config.yaml
arch: "coatnet"
model: "sound classifier"
dataset: "read English sentences (LibriTTS-R)"
train_examples: 15625
noise_aug: 0.002
time_shift_ms: 100
n_mels: 64
hop_length: 640
input: "log_mel"
spec_augment: true
win_length: 512
targets: ["voice"]
num_classes: 2
norm: "rmsnorm"
norm_position: "pre"
activation: "star_relu"
mlp_ratio: 4
head_dim: 64
fused_qkv: true
qk_norm: false
parallel_block: false
dropout: 0.1
inner_norm: false
moe: "top_k"
num_experts: 16
moe_every: 2
expert_mlp_ratio: 1
experts_per_token: 2
shared_expert: false
patch_size: [4, 4]
conv_stem: true
depths: [3, 6, 3]
widths: [80, 160, 320]
loss: "cross_entropy"
residual_init: "scaled_by_depth"
optimizer: "muon"
muon_scale: "original"
lr: 0.0093
momentum: 0.85
nesterov: true
orthogonalizer: "polar_express"
adamw_lr_other_params: 0.0009
grad_clip: 0.5
ema_decay: 0.999
magnitude_pruning: 0.5
steps: 16400
batch_size: 128
epochs: 134.3
lr_schedule: "cosine"
final_lr_fraction: 0.05
warmup_steps: 820
weight_decay: 0.009
adamw_weight_decay_other_params: 0.05
Rows from block 9, named by matrix and row number. Rows with one number belong to one attention dimension. Each number is 500 + 40 x the weight over its row's rms, rounded and kept within 0 to 999. All counts start at 0. Numbers have three digits each. After the name is the row's rms in percent of the matrix's.
# q: attention query, key and value (stacked) (model.blocks.9.attn.qkv.weight, 960x320, the q third), inputs 0-159
# k: attention query, key and value (stacked) (model.blocks.9.attn.qkv.weight, 960x320, the k third), inputs 0-159
q.127 098:453586605500535543465463500500500492580568500523500523580478500500500500518547419448484504442526557500468411500500500500500548500544515500512500561500478534500455418477515393500488500472507537500500583500430497500500460407500500455500500598500450421500500516453500515522500476500487533404500445500480500500500500605548500575494500465603500553500559500451500519500500500483500539468491500500440500605500549500500556591500500642513500500464420500579500500500500471500500622475500548
q.128 100:474494413530484500500439500434470500500564548500429500457502500500505499569500428500500516500459500500554459500521482500528468500549500470500442500513483500444471500500435521500500398535528500500500497566547500536500500500500451500569601580500500472500500553384500500500500448500557476594629500509529448520584571512500555500570500609500537578482487500546500500500500500567500523479469500500500589500483538396393582481500494500458456492500500454500500530500500500500500500551500500
q.129 103:500500512500578500500407500537500500470500444500479500500500534500405522500500500456500543500500512452428462500549500500500500534547465471500460445596500500457500505500441500502500556503500500500500447511500548500500500611500500522500530500500462500500487429500500540500500500514500501515583422518500551500463587569532542500500500541500517539450496391500468500508541498526500478500442593500497513500500500485442577500441514500500579393500441564521500500491594500500513553458588500
q.130 109:500500511500500549504500387345532468587518496500473444547443501567537500500425500551500499466500500500319457500500522500500526500500500500472568483566511500501500482500500606500500527450500504500510500488500427500500500500573500524500483452500553564500500500500500539500463530565564500477508500500608500500500526500500500500570500500589565500500500497500500500500500500456500500490459500500520386500466500500500417500500431496500447522473500500468500537503500500500500500500504500
q.131 102:500460492554473500559549472500500500500500500553426517500389500500500547500541500510415451548500483500500500500527493500557470498500500455525568536500497500571489500575496552500570500487500583462500500500500500477492448500584500500500484428500453355500462549500460447424500500500478500500500500500500617500500547500500465446500500500401519500539419581564544438500500500500500496500496500589544500500490500504500500512500570579451365500500454500500500500512524500486500500549500500
q.132 083:500420500513500500433556495529500568500500500401429440435500483471500500450465501500500526500500472580535531500525500500446500500598500437500500500444500582500500500500429500486500452500575500476500500500534500419500612500500553500501500500500500495449583524500500500500500500428467419500500500427395500500500467500440539500481500587552500420486500399557546553429391500500425606500603473552488610500500500500500500422459500500422607500500500482500500500532486500500500500438532500
q.133 092:435500500426543531497500500500503500517521500500544523587471537551500500420500532500474500500494534397562500570545500500500412500446573500594500586483500435568500586500500500500397509500444571469500500616570500500500500556500500538500500500500479500422512500512603480464500607500500500532500500500500500500500500504500599418500549523500482500500574500427500500500445429537500437552500500572500500496500500496524500500500500500500500500500500500531494434587500381500500500500503536
q.134 105:500429512517501454500500500468536500564500500521567498429449489500417500563500500437500500500500512474500500473500493500500500500500489500500493544500500492500500500500500543500500455500434439525478594496500487500500486500451509500531500498500500399500602557480564500589500500500500507429468427494445556429500576452528500413500500500502500500406457500500600658433468500504500451565500500614522520500561500500500527458500500500461523500453551558500500500500500500500500500500500500
q.135 099:415500500550500597500500487500494500484624518500500521468449463500576500550500500500500573500555500500419371500477555500433491500550500468500421500500527500500479492540540500500500545500448500500500494466500469533500530500500500520500451500445557615500454446500539500557531584484500500421456430500492500528500565500500500500500461500578410500500500500500519435476500619500418500500443500500535500500500489500500500500457500500464455568513500446500567500500500500466513574500500500
q.136 113:500496441558542410571530555538499500500492544448501500500579500500444503500500534445500500500500500508523529445504460500500458524500500500500554647538500504500555500486500462500431405557500426548500510500494500500500424500418500542500500500519492464535551537522500500500509500496399500407480500500418529477565416491436457500506500500545540523461500424447500518542500500482517500571500397500442500487521500545495523511522500485500473582500593458500513500462530500500518426495495453
q.137 085:583518500400443500500462472500469500497442530500500500542500500500500500500489500500500431500500440500500482504446500500500500500494500500471500500500500518601500500500500564426557504500581538500418513422440500501500443514440500500528500407561467497474424500413582500494500500500407647544554497564472500431567500542500500500500500500466500485500500458500500500500500500500500426500500500500448475500500384476500500536500576500447426500500500500632480500539586523500583500500518500
q.138 089:500549500500539500592500587500500560500544524461500500500500549427500542440500509500500500530500500500500596444500500550592500500500500500500500501588500500547553461597499500500500336433500500395451500451439612500483500500500500585500562500500500367500500500500500500500567500500500395500528500500500449388500500500497534500500520539500452500500500500500525500500500500544571500516500500567500500435528541500500500475416554597558521411500500461500457500500500500500509500500500435
q.139 109:473500500478500500500500507500500500575500559459441500544500386500570500500500500520466500500500500500532500509534500609500569500500431559541500448579500500500500495461543397500500500500500500487491468500545500500610559500500500457497580440500498500500364527500500433540500500500574543462518487457500500500519525500434500552500542500500500500516598500500509518553500533546492548533484528500500500500363500500500514470555560500500535500500500436515500485500449500500500500500500500
q.140 097:500479545468500452494500580500455500507485500500500500500615432500500505454479500500500500500533427500500551591486500500437547556570558522500552500500500500500500505500464500469436505500460500500510565568500500465385500500500500447491429500526456350485500582589463500504500436524450459544513500440437500500553500425490500548451588500500500500487500515530501545432500500476500458458500417591500500427500554541500500500489500464507589541500500500640469527500493500568500480540495500
q.141 096:500500449479500478411502500500456500500500603553523500500559500452505454500500614500588500500498540507532500500548555500500543427500500500376541557524500500439563500500500508500419426550500500500406500500566500554500500427500465512500500485500500455500500536487443493500500500500437526500500572535500429464571417500500512572553500500572500513500500500500500500559500511594500424500500500500430500398535520494501414500400516421500479500541575536453483517500582588500500500500500500
q.142 108:500500563417500500511500500500416475483500500561500500500537487500589500500507468535500537427434500494496500578543500500500500590500500474447541532500500500500475500500593500524500500450479453500617500500580500405592500500500500500608500505512500512500500500549475452549500500500577500500500500500500513500531373445500500558500472535449438447500500559487545434461500500465433557500500500457457427412500500500580500500529574500500502563535500500500428540500517469500500500434500510
q.143 084:473500589537500500500500500500535510500485500500587453500500572516500455454500500425519500551500500405500500421500454418500538540500457551444472568500500500390500500468541533520500500500471500500500500550541483500567500425484500507500500500399450470447632446500601500491500500500500422500500500433500550441477500533593500500500574500469500445529502500461464500424500500500500528476439409500500523527572500472500500499512458500575500586499410442500467500500564500618500500496500587
q.144 095:500504522465500500500513500457500500548500521488500500500500500500558366418500500506399500500521500488461446500489529500500500500500500500489565500500500500474500500473533447490500477500454500539500500543616500500552500500578577500412500582456403531500487500500500418500459573376435530550500500617409500564525494500500424500500512379500500500578500500500500500525500500500500500456486500477499500548500500500449500518582500500500365546439500500532511500500500482612436562577500572
q.145 099:560500500578500500503500500540540500404559484500500552500500500502408500500500503500471438500555500556497455467553500449445480500610500500500446577537500500563500506500411500500500523500488427500447493436482500523500575563434630500468459500450431445513500500416472500500500500500460500508501467500393500500500500555500473444500500500495408500500500500500500503500500557446494493500536509487500478500500500464488537574500500513594500500500500500500591500556500523437500557500490508
q.146 099:465531500523500531575403384500500539476500500500528428500410500572500555500535500500437500498569575571500500500475397500500500500500465500500500489522500548571500500500500418500500500500500535500500500459441440558500486500500450500491500500447500500463566472500500613500600500554500511500500518523500555500343600500538500417531494539514500500500500500500468500437500460500500500500551500500574545502562500500588500503504525566500563500498500508531500500500537474500458495490500500
q.147 108:500540553555429500500531500500500500501500366500500500500500487485500487500545500500500500435500577500494439500390500530429484554500382500543563500621500500420515460500521500451500557461500492500513417500500500500518500500568483500500512414488500500500458442500562583500500500500554522391446500560609607500426500553500486445500500451500419431566467576500439423536500500548503500500500658500532500500500500537562500500569505500528481458534476500500500460470492408526505541500422500
q.148 110:500503500510553545500500564500500458521584500500500500532534500500399594500500475500452395500500552578449500500512500422500500557514500506500451544500495545500608500489360409393500515533500518531500547465500506500500500500500500395503500500483500613500500500500500603500500472509448505500544500492475446500502500500456500500500566500566500481442468526500587500493500500393500500620496397500500500500451500508496500520577491420500500500500500489500569500553500505500547469503440500
q.149 093:500500556415500464500569681500574447500500535500500500500500500479544500648524425473471468500471431500500500489500571500500500500435598455457500500500500500500500589500500489500458541500500518500500500475464524542500500500424500452500500500500498500500443500541514468500500476500500500500471462512500500500500500500500506442500500435483500437494500500500500454403432500578500421528443564500500500500500431561597500417433520500500570500512500521500500569455500500500463466500530551
q.150 109:500500606567500500471450454500419500500500440500568500500612463500500500500519500499423500527509500500500557469500578529500500500466451500578574500500500446521500542500553506500500536535500592500500392500556453500500494529450445469462500500500500500500500529500500500500500530500500496500500500572500500510425434500427500528441443500530500435500500500500500500500500426453416500500531475540376444527500500474500500500534498463504500543502500500445403500550500453458500500500566500
q.151 087:500453520500500500500500562500489532553508446500500500500500547500475500500500500500500500500500562500500451457531500500482476500517500446643439505500602362500500500500410348500415452581590612500548500614500500500455500587440521500500500573500465474500500500581514551500525500500500474513500632535488520500500495500500409500500495473500572500433612446500573500424500500500500423500439362525509662500548480450538489500500500500488500500500500479500500500500500500530500486540467519
q.152 103:514470571500500500500447500509499500500500500565500458500500500500500500500518500500500500500500500500425471495455437577500572516433465500500500428500525598500484500422500500500500500500500480441500500500436500500500512500453546432500500465486500410500476500501500500500556500439459500432500500524500500500521500560467500461500500522500564496500500549555403516413669469500500500579500502489461422445500470500486554534592476500532509500500500500438500500500596480500500544461554406
q.153 086:500500500500500500500396507556500500500500500500494500500548486467500500500433500500465500500568500569500500492500500500394578528500500500500500500545500488457500500500500500500500428526500427500452549515500500500500512531538500482508500590565511500583500500546500500500536500500531500500550419500500458500500500426500500481522500500500500507449500515500510532461500500500500401541500569500450545530500538500527500454500500500516540500500500500541500430529439500509497600500426500
q.154 097:493500500500476455509505500500545500500500500500500506500500500481500525450500611500500500500538500500493443500462500525500504404500500500500545500500500500431558500575500521464540500488500447500500438541500500500500500566443500515560500500454500500500500500500500479463500500500568500384397500500546507622500496527500500488500500500445500500500457569471392529530500558500500479519498572569516500513500500500500500503500500500427500542530500500500500580387571500500500488500500482
q.155 095:500475500500571500500419435500562493500500500548549463500500485500498534463500498500500526510500500464385500522603500500425500500512526430500472433500500604500512435500463500500441500500429500405465500437392480500408602425500500400486500500500548521500500500465537500500500417555516500470583363500500500500500500492539500500412532540500474500500517482549500592500500537500500500500529414500542500500503615500464461500453500460589500500472372510500500534500500511578453500500540500
q.156 094:441433446599500538506500426500550552500500455523465535391423500407513550500500500500578500500537475475500468500500418500500500500500500500511500490500553500500528473500500500500500500500500500500468453496440576408500574500469500536466421500545570433428500500500440492500500500500557436500500536500456619500500500500500500468500539500416500472500464500595389582500554525481508630500549550549500576500407528500446500532500530500500500456500500374500519501405500500500499500435500500
q.157 099:544560500596562500500500500420538500534599500524409500500465500500500500509500448500436500500500517569500500500500595506486499542561500515500500521517485543584458500500456571559476416568545547472500500500500500525478500500500460500500425547606500500500500500470453500500500500436518458500613500500500473587500500428500500481516500604486483500475481500601541515510500500517500576500585443480500500500572500500500500500514491500500396463509539421500501543500500500500500500500500456
q.158 084:500500500500500500500539552500448500500500500500500551475500500500446500542500520500567611500553500500500500555571500421532526449542500500500500471500573390500500547405497534500451500500500500500510500549500500500563500500500500500500500500450500524500500500526500500500467506491595500500571500500500500564500377518440533524500500453500500507538500505500601500495477511500500457560500554485500500500569500500538620500500563500480498500523500522500573500521500463507626500500484500
q.159 081:576500500406500500459438500459506500433483500500508561527500570543424608544500382557500469500478602500395544500500533500519500578500442500500500408500500500500526555500500533525500562521500477500500461412452500500500500500457522557500500418500500500516455500500500515396534474500591419500500500500509529500500479500500515362390467596444500500500500500500500527500567626500501513527500500515500449500500500500500500423427500500512614431500500500500522500500500500483500500416500384
q.160 107:454500500500591500500528435500365500539581500500500500575500387541500500481500500500500459481500500500500500471500504517500500500548563539500485457406500505500500501500500500500461486477465500554500500500502480402500500500500398500500528500458511473436571500467500500500573462394500500503541491535489478500543500535463358507500422500600522500470500500500500500556500500422584529500500604464500500495500500500425450544500564587566500500529500464500529500511512500496500462500476500
q.161 095:500570500499500458500500500500451500505500500550559500680500500500500500500469500436413500500574500568500543400537500500484484443509500503500561441500500448500515490500500541500500500615500502593525500500500444553500500500531454500417557526500500625439502500536500456500500500500545563500488500500500500500530500546538500526500500424539500500500513500486539500500500500500498458458500568500500500500500500500495500397619572500500500500500500500521500435500500500500409500525500500
q.162 106:500406500500538500500605512437377532500500489500500488500500580482580500463509500500601521500416500564500564545449500500559501500500500500516629500479500500564500500412551536500500500436421500500462500500500500500500582503500460500500500526500442491500500500500478500479542562500286467500500575500500500500500500525531500422500498500500459552511539514479500500500560500500539500500522500590527567437418455544413472584500500500537500500500500500566497500500525451500479500500606500
q.163 100:436500445622500500522503500414500500514500559500500498500500500474524647502557500541500500500500462500587500500500500500447500456500500454500500500500484569500434500493500491595500507553500527422500500427494500521503500500677474500489492503445500455536523500568524500500500451458500500500500500529500500500452500647521540500478529447500613619612500503500500500478489492556488505500508500500501500469500500500500481500500500525500500418500500500420430500500500385462500493500574419
q.164 104:500508524500500500382482500549438500500574463500508561500500500579500500534564500500538591465500547496500414500626500500460500500500435500488500500500513500428500425500441500500500487569562500500500500559497500500508499468554500500482500500500529583459500526508567500500547500500500500462500500525539500500399500536500500482500460579500510500569592406433500500534500500500500538500441447441445603550500500477500592500500421484421485467505500500562500500529513471602535473500534500
q.165 112:500500571500500500571396500490479500500500500500518636510500500548500500453485477500500541497509500447546524500496530496544500438501472592500458500500500539500527453500500475500486435583500534500500463581550500500500500500546500541568441500440500500500575604500500500509500500538532500500500511500500479500432444510420537543538472519462500500536500552500517500438555456599500500500523500478464465487497500500500552500449367485492500547500432500500517440549394500500500500500529510
q.166 095:500500500500544500541591524500462585500500457532500496585524491500566500500500594500450459500543500500500475395541500500500500535500500500534487520451500428500566459500502497518500500485500573500549468461586518500501500495478500343499453380559476500500458538500500540500500454500500500500500500500389500500500517544474500500576520500473500500500500445500500353455452500500500500498462557500500528483461500500500500500500545471500445516500400574500454513500500509500500500550461535
q.167 092:500500500500480509500500664533595489533482500500440500500500522444500500500386513500500500500438500500509500500515500500536500500500492585500432500388500565500511640500540423455500536500500500638500622531500623492500471558500500500500500500474475500500454562460500562494530500516500500500500484421468469440440500400540500500521500500500500545486500500490500500500500609500500434500500500505500500500500500500500500500428535500487500500574533500500500491500408500500399500512500500
k.127 094:500488510500500500576451500500500500500560500459434524512525500514500481518500500500454500449500500538500567500500505566500418500451432500500435500500500500527500505500468500509460500603500500500500500448495500615500540471500500613531500434397617500500500444542556444417539510560500424500500422500509515458381519550526522410500500459409500526547500500500549477500500500500609500500500500500500385529500500500500500500442567500573500500500500397500465500500500548500500500517412500
k.128 102:381475500500416559552500500500563500624500495500549500500500472500472485574547500434513500500500558491579419468420500423500500452376575500500569517442439448500435402500500500500500457418604500500495500500440542500456500569484500529568500496515505500500500482500500471500426609558525500491417500500547500489523500502500500500534423500482543534500500505476500500500544500500623500451500500500565500548430500534515500574575500460536500526575434382489578500500545500418500500500470548
k.129 100:507500445500502423522561445516456539633500384500500425500500534567538396560500500433475480500500534447404500553500500500551507455503500500500500467457451500500581480609522486472500500448500501566457593500500500500500543500562446500500500513500534500494553554500500428500564500500500500476500500461500500500529500500500500560500500522453500500500500500500500500489500500550500500500500500608500413500438500500500500440568500581547500599500500457500500500500500500500410419372500500
k.130 105:492500500483500440500500500451466558500500500373517500500538531439552539562561463500499445517464435500500500500485482499500440467500461396500500500459500465482500503500500500500443458444478500525497546500538457565548522500500424594500500541500500500474541500602619500500500500500500500500500543482500491455377462520576500514445535500580478500500500500536500500500500500500411500565571536581500481622572500500455500493500518493500472500500461500542500500500500500541500500580500500
k.131 101:443500461500592500500488500500500500500509581500500500449548433500500500500500500500500500500566500414500500508453527535478500500500500500466500404456500496500541470500521500500500463500500500393500500500543345500533500457483500589537500500500463500500500500500500500563545500500500500500500500573500457529490553500392516500500500500464482419554435500430552500500599500500555444500500495429601500428500470500552500500397500500518500500500468525500500500627507500500500417444500500
k.132 076:500500609402500488514435496504500500555500500574531500500500500500500500500500538500468500528500517500530500464437429500539500500500500500485500500525500500500500356409561500519560500500503541500500500418475500500548510500500500500500543437500542500500447556500500434416536500500525500500500495500500522500500500500500529500409500500489500493500500502450562500500566500500581431530456474500430470424412500500500500558488445500500500526569467423500500500500500500500372500528500542
k.133 090:500500428500500500455390500500500500412398505500537500500354500433500500567428457472500500500500472500500500500477500467422500500559500475627500500500500565467500500415482556500500500518565500500500562500500416500500500406509392500472500500543500500500515500490519500500480500500500500413406500500500500500500420532500413522500501446487462463500500500500467500500500488522500500500500500416500500500430545500500500383500400513397537500500545438527500500500555470500500567455457500
k.134 099:455500587500500407500500484578531500500500500562538464500418457500504611448550425500500500478427475535450500533500421500500500500500430446500500500500500500500500500500422541442500432500457500500561548451500500500500517500509500500500500418510500547500513597500500515500485407407500500520500500515454426500543534500523500500519500500500393455500488577526500500500500437489429500500500500500500471524500442500500553500482500484551523384500500500441545500621500500527458500500550546
k.135 096:512500533554455500500500401594508387500473500426521500500579399500480480544457401500554500531500539548500500500436457500500500500500592466500494500454500500500572500473404500481500492559500488508500500500447524452500541503537546480500433500500554500471447500500599552500500507500431500500500500500500500429500500491500491500500492500500474500500525500486500500500500623500500451506500485500432525500501489500473500577457583548431515500461462530500429441500500500500500500453505562
k.136 103:494500500484544500500468500659500459496378500601532539474500500500500523494452492500454590513449524490455500500500432500496500574500448387503500500575494500544500500500500500482500560540500474558460500500459539500569500500500555481500500500500496500500492500500500505500413500520500554500434500500452500500500510500537500500500448513500520500500577500549500500560500500430453576500500469452535539457539516500500561474515510500566475383538598500430429518500442500500500500565500500
k.137 084:549500500623596500576500500412500509500500518500500558500500500464500500580500500500500500573500441500500608500500600500500500543500603500500500475500500500500570500550500364500409500449430500500500500500500500573500645500500452500500500500493500416500500513515345500500500500500548500500500500500500557558500538500500500500500500500434500474538500500500504500602500500500500500560500564505525502426500500500451536500440500500500479500500512500500500455500396500500500500493482500
k.138 090:500500500500496462434500500500534500595468500500500500574461500500500626500500513476500539500500474554412500507500520500385500500523554500500500500500500500538579500458538500500470474551497500500500500500556425533500497398500448492500545565500500500500467500500505430581500441476500622500500500406500500596500586439489500500500486528500500414500500545484500500500500500419428496500500500500500494500574500500500436500500500496500524536504500500500543500500500593543494605506570430
k.139 097:410500436500500500487500500376430500500436500500500521571545500402580500500454500553392500499588500500480500500500547654500392538500500500437500500500483507500515500568467500500445452530544495500492466532443500500508500500500500479506416500500500458472616491500610500532500500472500423500561595500496500510484500471500490500420500500501500606500500500455575415361556483500402500520500445500500515483500500460500484543500500512612500500500500500500518500493500500568500474500457500
k.140 094:443546522500549505411500547554500569500592554500479500500432500500500458537500500499500500443500500500500458500500413443500469579543432421468417500500500536500491544500500500472500438500500500500500525500500500537500500449560500500500500466500500500500534547470500567498399500439420500543431500569500500540500519500461483431439500500500500442500449570500543472500500514500559500500500603491500520565548458500500500500500500500500500437617569500472500500500500500515500549500500500
k.141 103:500451546500549500500500500549500500546470450490500477437500500380500487573416500500482535490534500553535500500478498500469500500463500503500500448500419407500464455473555457555500500500500500500500403538500500420500619500500500405497500567500500500500500500531500470527474500417500500500500554500500561545500560500564403500511500500500486500638536500490431500500500500501500627500500448426424500500500500500460501500515500510500500500604500387564409500500500500500536500529500500
k.142 112:448490452443544500531500542431500500561500500500483500470500500500476474500500567500500500484608502500500468500500501500602500409435484500550500545500500445500511504552500500500457500500494501500531476500444500502498440518500479500524500552539500500536478500567501485524500582563429500500575500522599500500500500500500586581500500500573488500472500505466544443500551414584500500500500395500500441568608500480500427650463500568591483621515500500500500586568500500500603500500415472
k.143 081:500500496390500500588449500594479500500577520428500500491500435519489464500500462487500545500500332502500481500480518500376399384500559500518500410500500509500500570549557505515500539417500528500548500500526550440500500500500500417500500500500500560507500500500478500500500500399562500500500500428500500538530415418488491522500466491480432538500500500534500500634500500500529500473500548500500460466500500500531463608537467523500471500500639500500500486440500500500514538561561450
k.144 095:400500500500500500481571500415500500477500500497524500500512500500500500638500500542500500500545500500612500451519500500421465500500500500500543392500478515412500500500401500521461500500500500527559494470500559356500500558500443549460500500500500460500568547477387579547447500426620500500500536500500500480500484430464500500500469500500536470500478480438455534500500500500500592477500500500500500397500500547522500499500500500500447500500500436500428528571500500482500491500466498
k.145 099:541500438500500451500500500500500500500529493461576500500489562500446500524445473500500538500500555500500500512500586500500589500556558500500532500500527500372500496500557534500546500562500500574500554475431500403500549451465503500474500500530500485500500500500388500500616500500500500500500406576502500415409548452518500453437419500500572500500580471500467557447460500500470519462500423593500500464445557500500500485489457500436549416450500500443500433464439480500500419504518442
k.146 092:524500316500484500406530433502500466500500500500500500557500500500500565473549500500500442536503569500500570600500500500500526500500500500421500500554577518528640500500500500500483500500500500500500500500500500548500547500500500500517500500500475561500505529451500516500550500500500500471439500500500384500581500500455500507500516500500500500500500458500532500500500537448470500619483473500500465500500500500417510522470500500500565500397500512515500500451500500500416615500500477
k.147 105:531500423456500608543500500438440500430525500500500500500500363426511500500500464563500474500500500427500500500513583500433500500500500500500500529463501538463531500572500500500475500500522500527521563546505502508436500478437533457430484500500500500500575489446532594571541500460500398477500532500500473452500500500500500451489551500500500500446500433511536500581500582500500500513496456500454501500457534500500405448474500575500544500511593500534500569540521500499489414449500420
k.148 110:500527500500500500597464458501553528541414466440500556500476585523621500500500500500472518500500500499500500500500500500500500512549468530490500500500500500500500494500551407500613535551434504567500475500363500500556500500467500425442412510500500468512500500500410422469500515437500500500471511524500505500500460421500500500391442500500564597406500506500463606418500554500470509500441397512500554486433500500412487500500500500527500500500525500448534503500500539500540636500522500
k.149 098:524501500551561463500500380445500500559500481500531500458500478548525500515404637500500518500500415500500592553500414459368500500436475602452527548533564500496500598500500500500558500541527500507500500456530434500500531500500442500500500500484527550500500536536500500500485446500500500500518445524436554453500584470500500457500446500500461447500453500544500500521500500500500500500500500500500472500496535424432500377500500491500409500509538448500468515500510500500438500500492500
k.150 106:500500417582567500500536462500449500429500511559500484500555500500500471500468523500500500500437409438501434500500500462538500500602475590539500472556565500500453577500500500500419500461440545500500500500475500500500500476504500514500530500453500505500500500500500571500561504490605500500477501553482544500549411462486500500500597500523500500500500476407514500500462500500500542497500453483546550535528500538500500366497559500500502500405500500479404516471500500509500434500461500
k.151 094:488500500500500498428487500500500500570500611500500500563539525500500500516506500589500568500500384541472500500503500500500500500500500490500500523436500500365500500540529492500510500451500444500430500500464500460500500609555605500500488469580577513504403533500500500479498537576500500500553418553399500490489500540500592500500443468434494478582555500500500500527500500439500500501500500419500500500398485475500504500547500500500500446457500507500500368467508428516500539461483500
k.152 106:500500500475592500438500500500500493450545500500403500500500500422500500452500500442456519472500500500435500553500602506500500458576500500511500500552424436500482500530500500564476500500522500500500544500500618500459448500508534458522458500399427500500541500541500500500614397500500430500518601500500441500506500422487500500500500500500446417436500457500500413452500517500500415494500500520500500509507500558519467486447449472544456500468406494500531500510438511516500500542500500
k.153 085:470500527500500575500500540500500531553526576540480524557503470459500435482506500500482500553500500500501602500458500500548500500500500500500557500451452500527461500479500522378500500500500500457557500552614500500500500500484490419520528457498500500500500500500500632500500500500538500576558500500500528504554527500500500500596564500500500464409500500461500500452500471472500500439500500442397524520534500500500500500500559577500440500500492500385500500590484500500525500500478574
k.154 094:383593500513495546477444500500452533479500471500500500500545441471500580498500500500500473500500500500500500500530500500500500585500500500494458500500500475525500517500449457437454500608480484535468500500500548498500500500477500449500438500500500485521500500500614578530500448434500435510467457500500500500500500500500500574440550500484423480516564419550535500481500556500500500579500467529500500500464533500569456550500500440467473500500482500462500535561500542500500500533615500
k.155 084:524378500500471450474500500531500472500539397431500500491448578558544543492420542500500500507500609500476541500453532500472500500500500500461561530583550468571405500500500559500500493447500500500551472500500500501500500500524500482500500500500404426500500500500500528489500500467407544490447500403500426504500527426450445428500500409565500500500481500557442500513472500486556500500500500500500481539619500500500500500500415500500500551470500490500588542500527467457428470454500447
k.156 091:500430548494500500500500574500511500500567435500539472506500500500441500500500500500500500500500616500500483524500547545533577500500500500549500469481500504500500472500462548480567519500442500405500515474510580522500500541446500500500579420463451500534555500500550500500500500500508525500500571492501543500494513540500500458465653500429500500500480423496500500500500477500500500500458500535500416500500511500578554572437416500500548500500500500500420471543536539416500506484575500
k.157 097:500500500500474500499500500500540520528522500540500523530481413500500500500446425448500500500500603489563500439500500404500548636500529431500500447500469500500480563500577500500500589500500475439520459496521491500484500493451428500500529562479500448500500473500532419494500532500543500500500551554592559500500539500500503500500452500542514574500500500500500500407500558499500491500500548500513500406500500557500633532500588458500433527500417425447492500500500515505500500500492548
k.158 085:500500485500455467622500500401536483500500575546494500463500500500566500500500465500567517500500528500500436463500372500573500418500500500500500500389426500501500502500478430500500500510500500501464500500500500509524500553500500522500500500500554500500500361500500473500500446527517451500574494500465436543567603500431500500500500500500500569547522500500485500500500500500520566500500527565500547500538444500500511494500500532500500434500500509573500558500511500500500500500527500
k.159 093:578500500500500531500484500500500567582627373500458500500500500500475420500500500500438570503500479467517586500500525500560500505500500500548536500500500508615500444500528516500500584500500500500500542500576449466500444500500500500500500570500500454500500463500435399500500500604528500500586458500569527571500566500469472500461500500402485500534504434500500512540500500500500500524500444576500500500500500500461500513504413437500443606442471500564543518442464500500471436459500500
k.160 099:500500500500500551500500438521516500532585491500500500500607500532521562594587500500514500500459500572402426500500500500472436500500500500500368508500474500433500500500437386493568500500500500617500500500500500500500500577443575500500406449500500585457500500500500500500574500369500500438500425500356500500500468500531500500500500500479500500432500486596496443500492500405517500500460592500445530384498517500500543514500500450543508361569495500500500500518420423541501500500500500
k.161 103:459572500532589500486500500498545484516435516489500500470489561488566500500500500500560500590500500441560500500500500500568422500500500500404486500554500500500487500497500381500412491545500541500433441500500500422465500556549499500506500510500500461500500500493500500486500500429559500500500513500406500500574478500541526500459549500551500665540567500500500450547483500483529595500577500433408500538532541419500500500502500496500358500479487500500500482481522500500500500500513500
k.162 107:485477500417500500428500500500456500500500504500500493421503385472368531500500500500574576506579472500500403499500500543500548573500500500500534470500413500453513459500506500572500500442500428503486500550557500500500414472397500540547500522581500546573470402499427486527500497532500500500500500440519500550413494500500500542515500558500500378500500500504500528496500466500465476545530500500500500517500500500500433488500363459500605500662555498610472500500500594500493500500447478
k.163 092:408500500412472425500500500530531578500500500439500500500500500514538500500427519500500500500432500502528557559500407573500500500500500500521500576514500456500500500430532500500500500500595427387500493500500500500500500500500497554500500525413500500483426526500500433460500504535500500475477500500500480500500500500497483425503500391500449500446500466578500556500541500516566495547473394450500500575497500439500596552548500500535598500519500481500500486477500473500449442500500500
k.164 099:500500500419500500555500500558574500466556500468524509500570500550500405500449500462500500497538500500419500546449500630570500500447494500500500500500465500500463492500500500500517589449500448500500500550500549500500500500434500573534500500530494488500500500500546461500497591577500446452451500500500442459602500500456633394485559500484538618511500500491584500500558480583539463500500500500500537500500505500500500500465500500500566500500500611500500527458500500421479540500500482
k.165 110:419536500456500500459439532492502500556500500500500500500500500500500530500489441500510409436500500489520477544500500416499500470554407544500500447459500517500549500566500536500500573500514518500500500500447500574500500401500500500500546554500576500574500475480467488500500437583606560484500491500477500494526538502444461500445500500659520500500500500500500527500500500500500483471425500576537500500612449528500455485462500500500512500500500500500471500500500500500541476476429500
k.166 092:432426500564500463500500500424565514444410500500412500500500500500569603500427538500501500349500475500553500500500459494453500500524500529500500455500500585423500500536500475496529459521488526512426500562500500500500500500500439520462519550500500500500547524500500514578500500500542500500449500500615498413500444500500500500500500410522500500500479571500500514500555563511569564500514500360500500496500500469460552500500500559474469500500640443494500539485500500500459506431496500
k.167 088:500500500500500496500500526529500619500500500500500446546477500500500462500500500500550500500534431443500500500453500500514500629500500500460554493398500500500396500455500500500498500525512543434495492509500500437505500500506519588500500500617576479623500426500447428500500470500473500500500500465559500500500500388582500531544400500435563541500455500500442500500451500465500500532392500500500500500498500479443500473495500475479500500567571500556460560474591500448606535557500506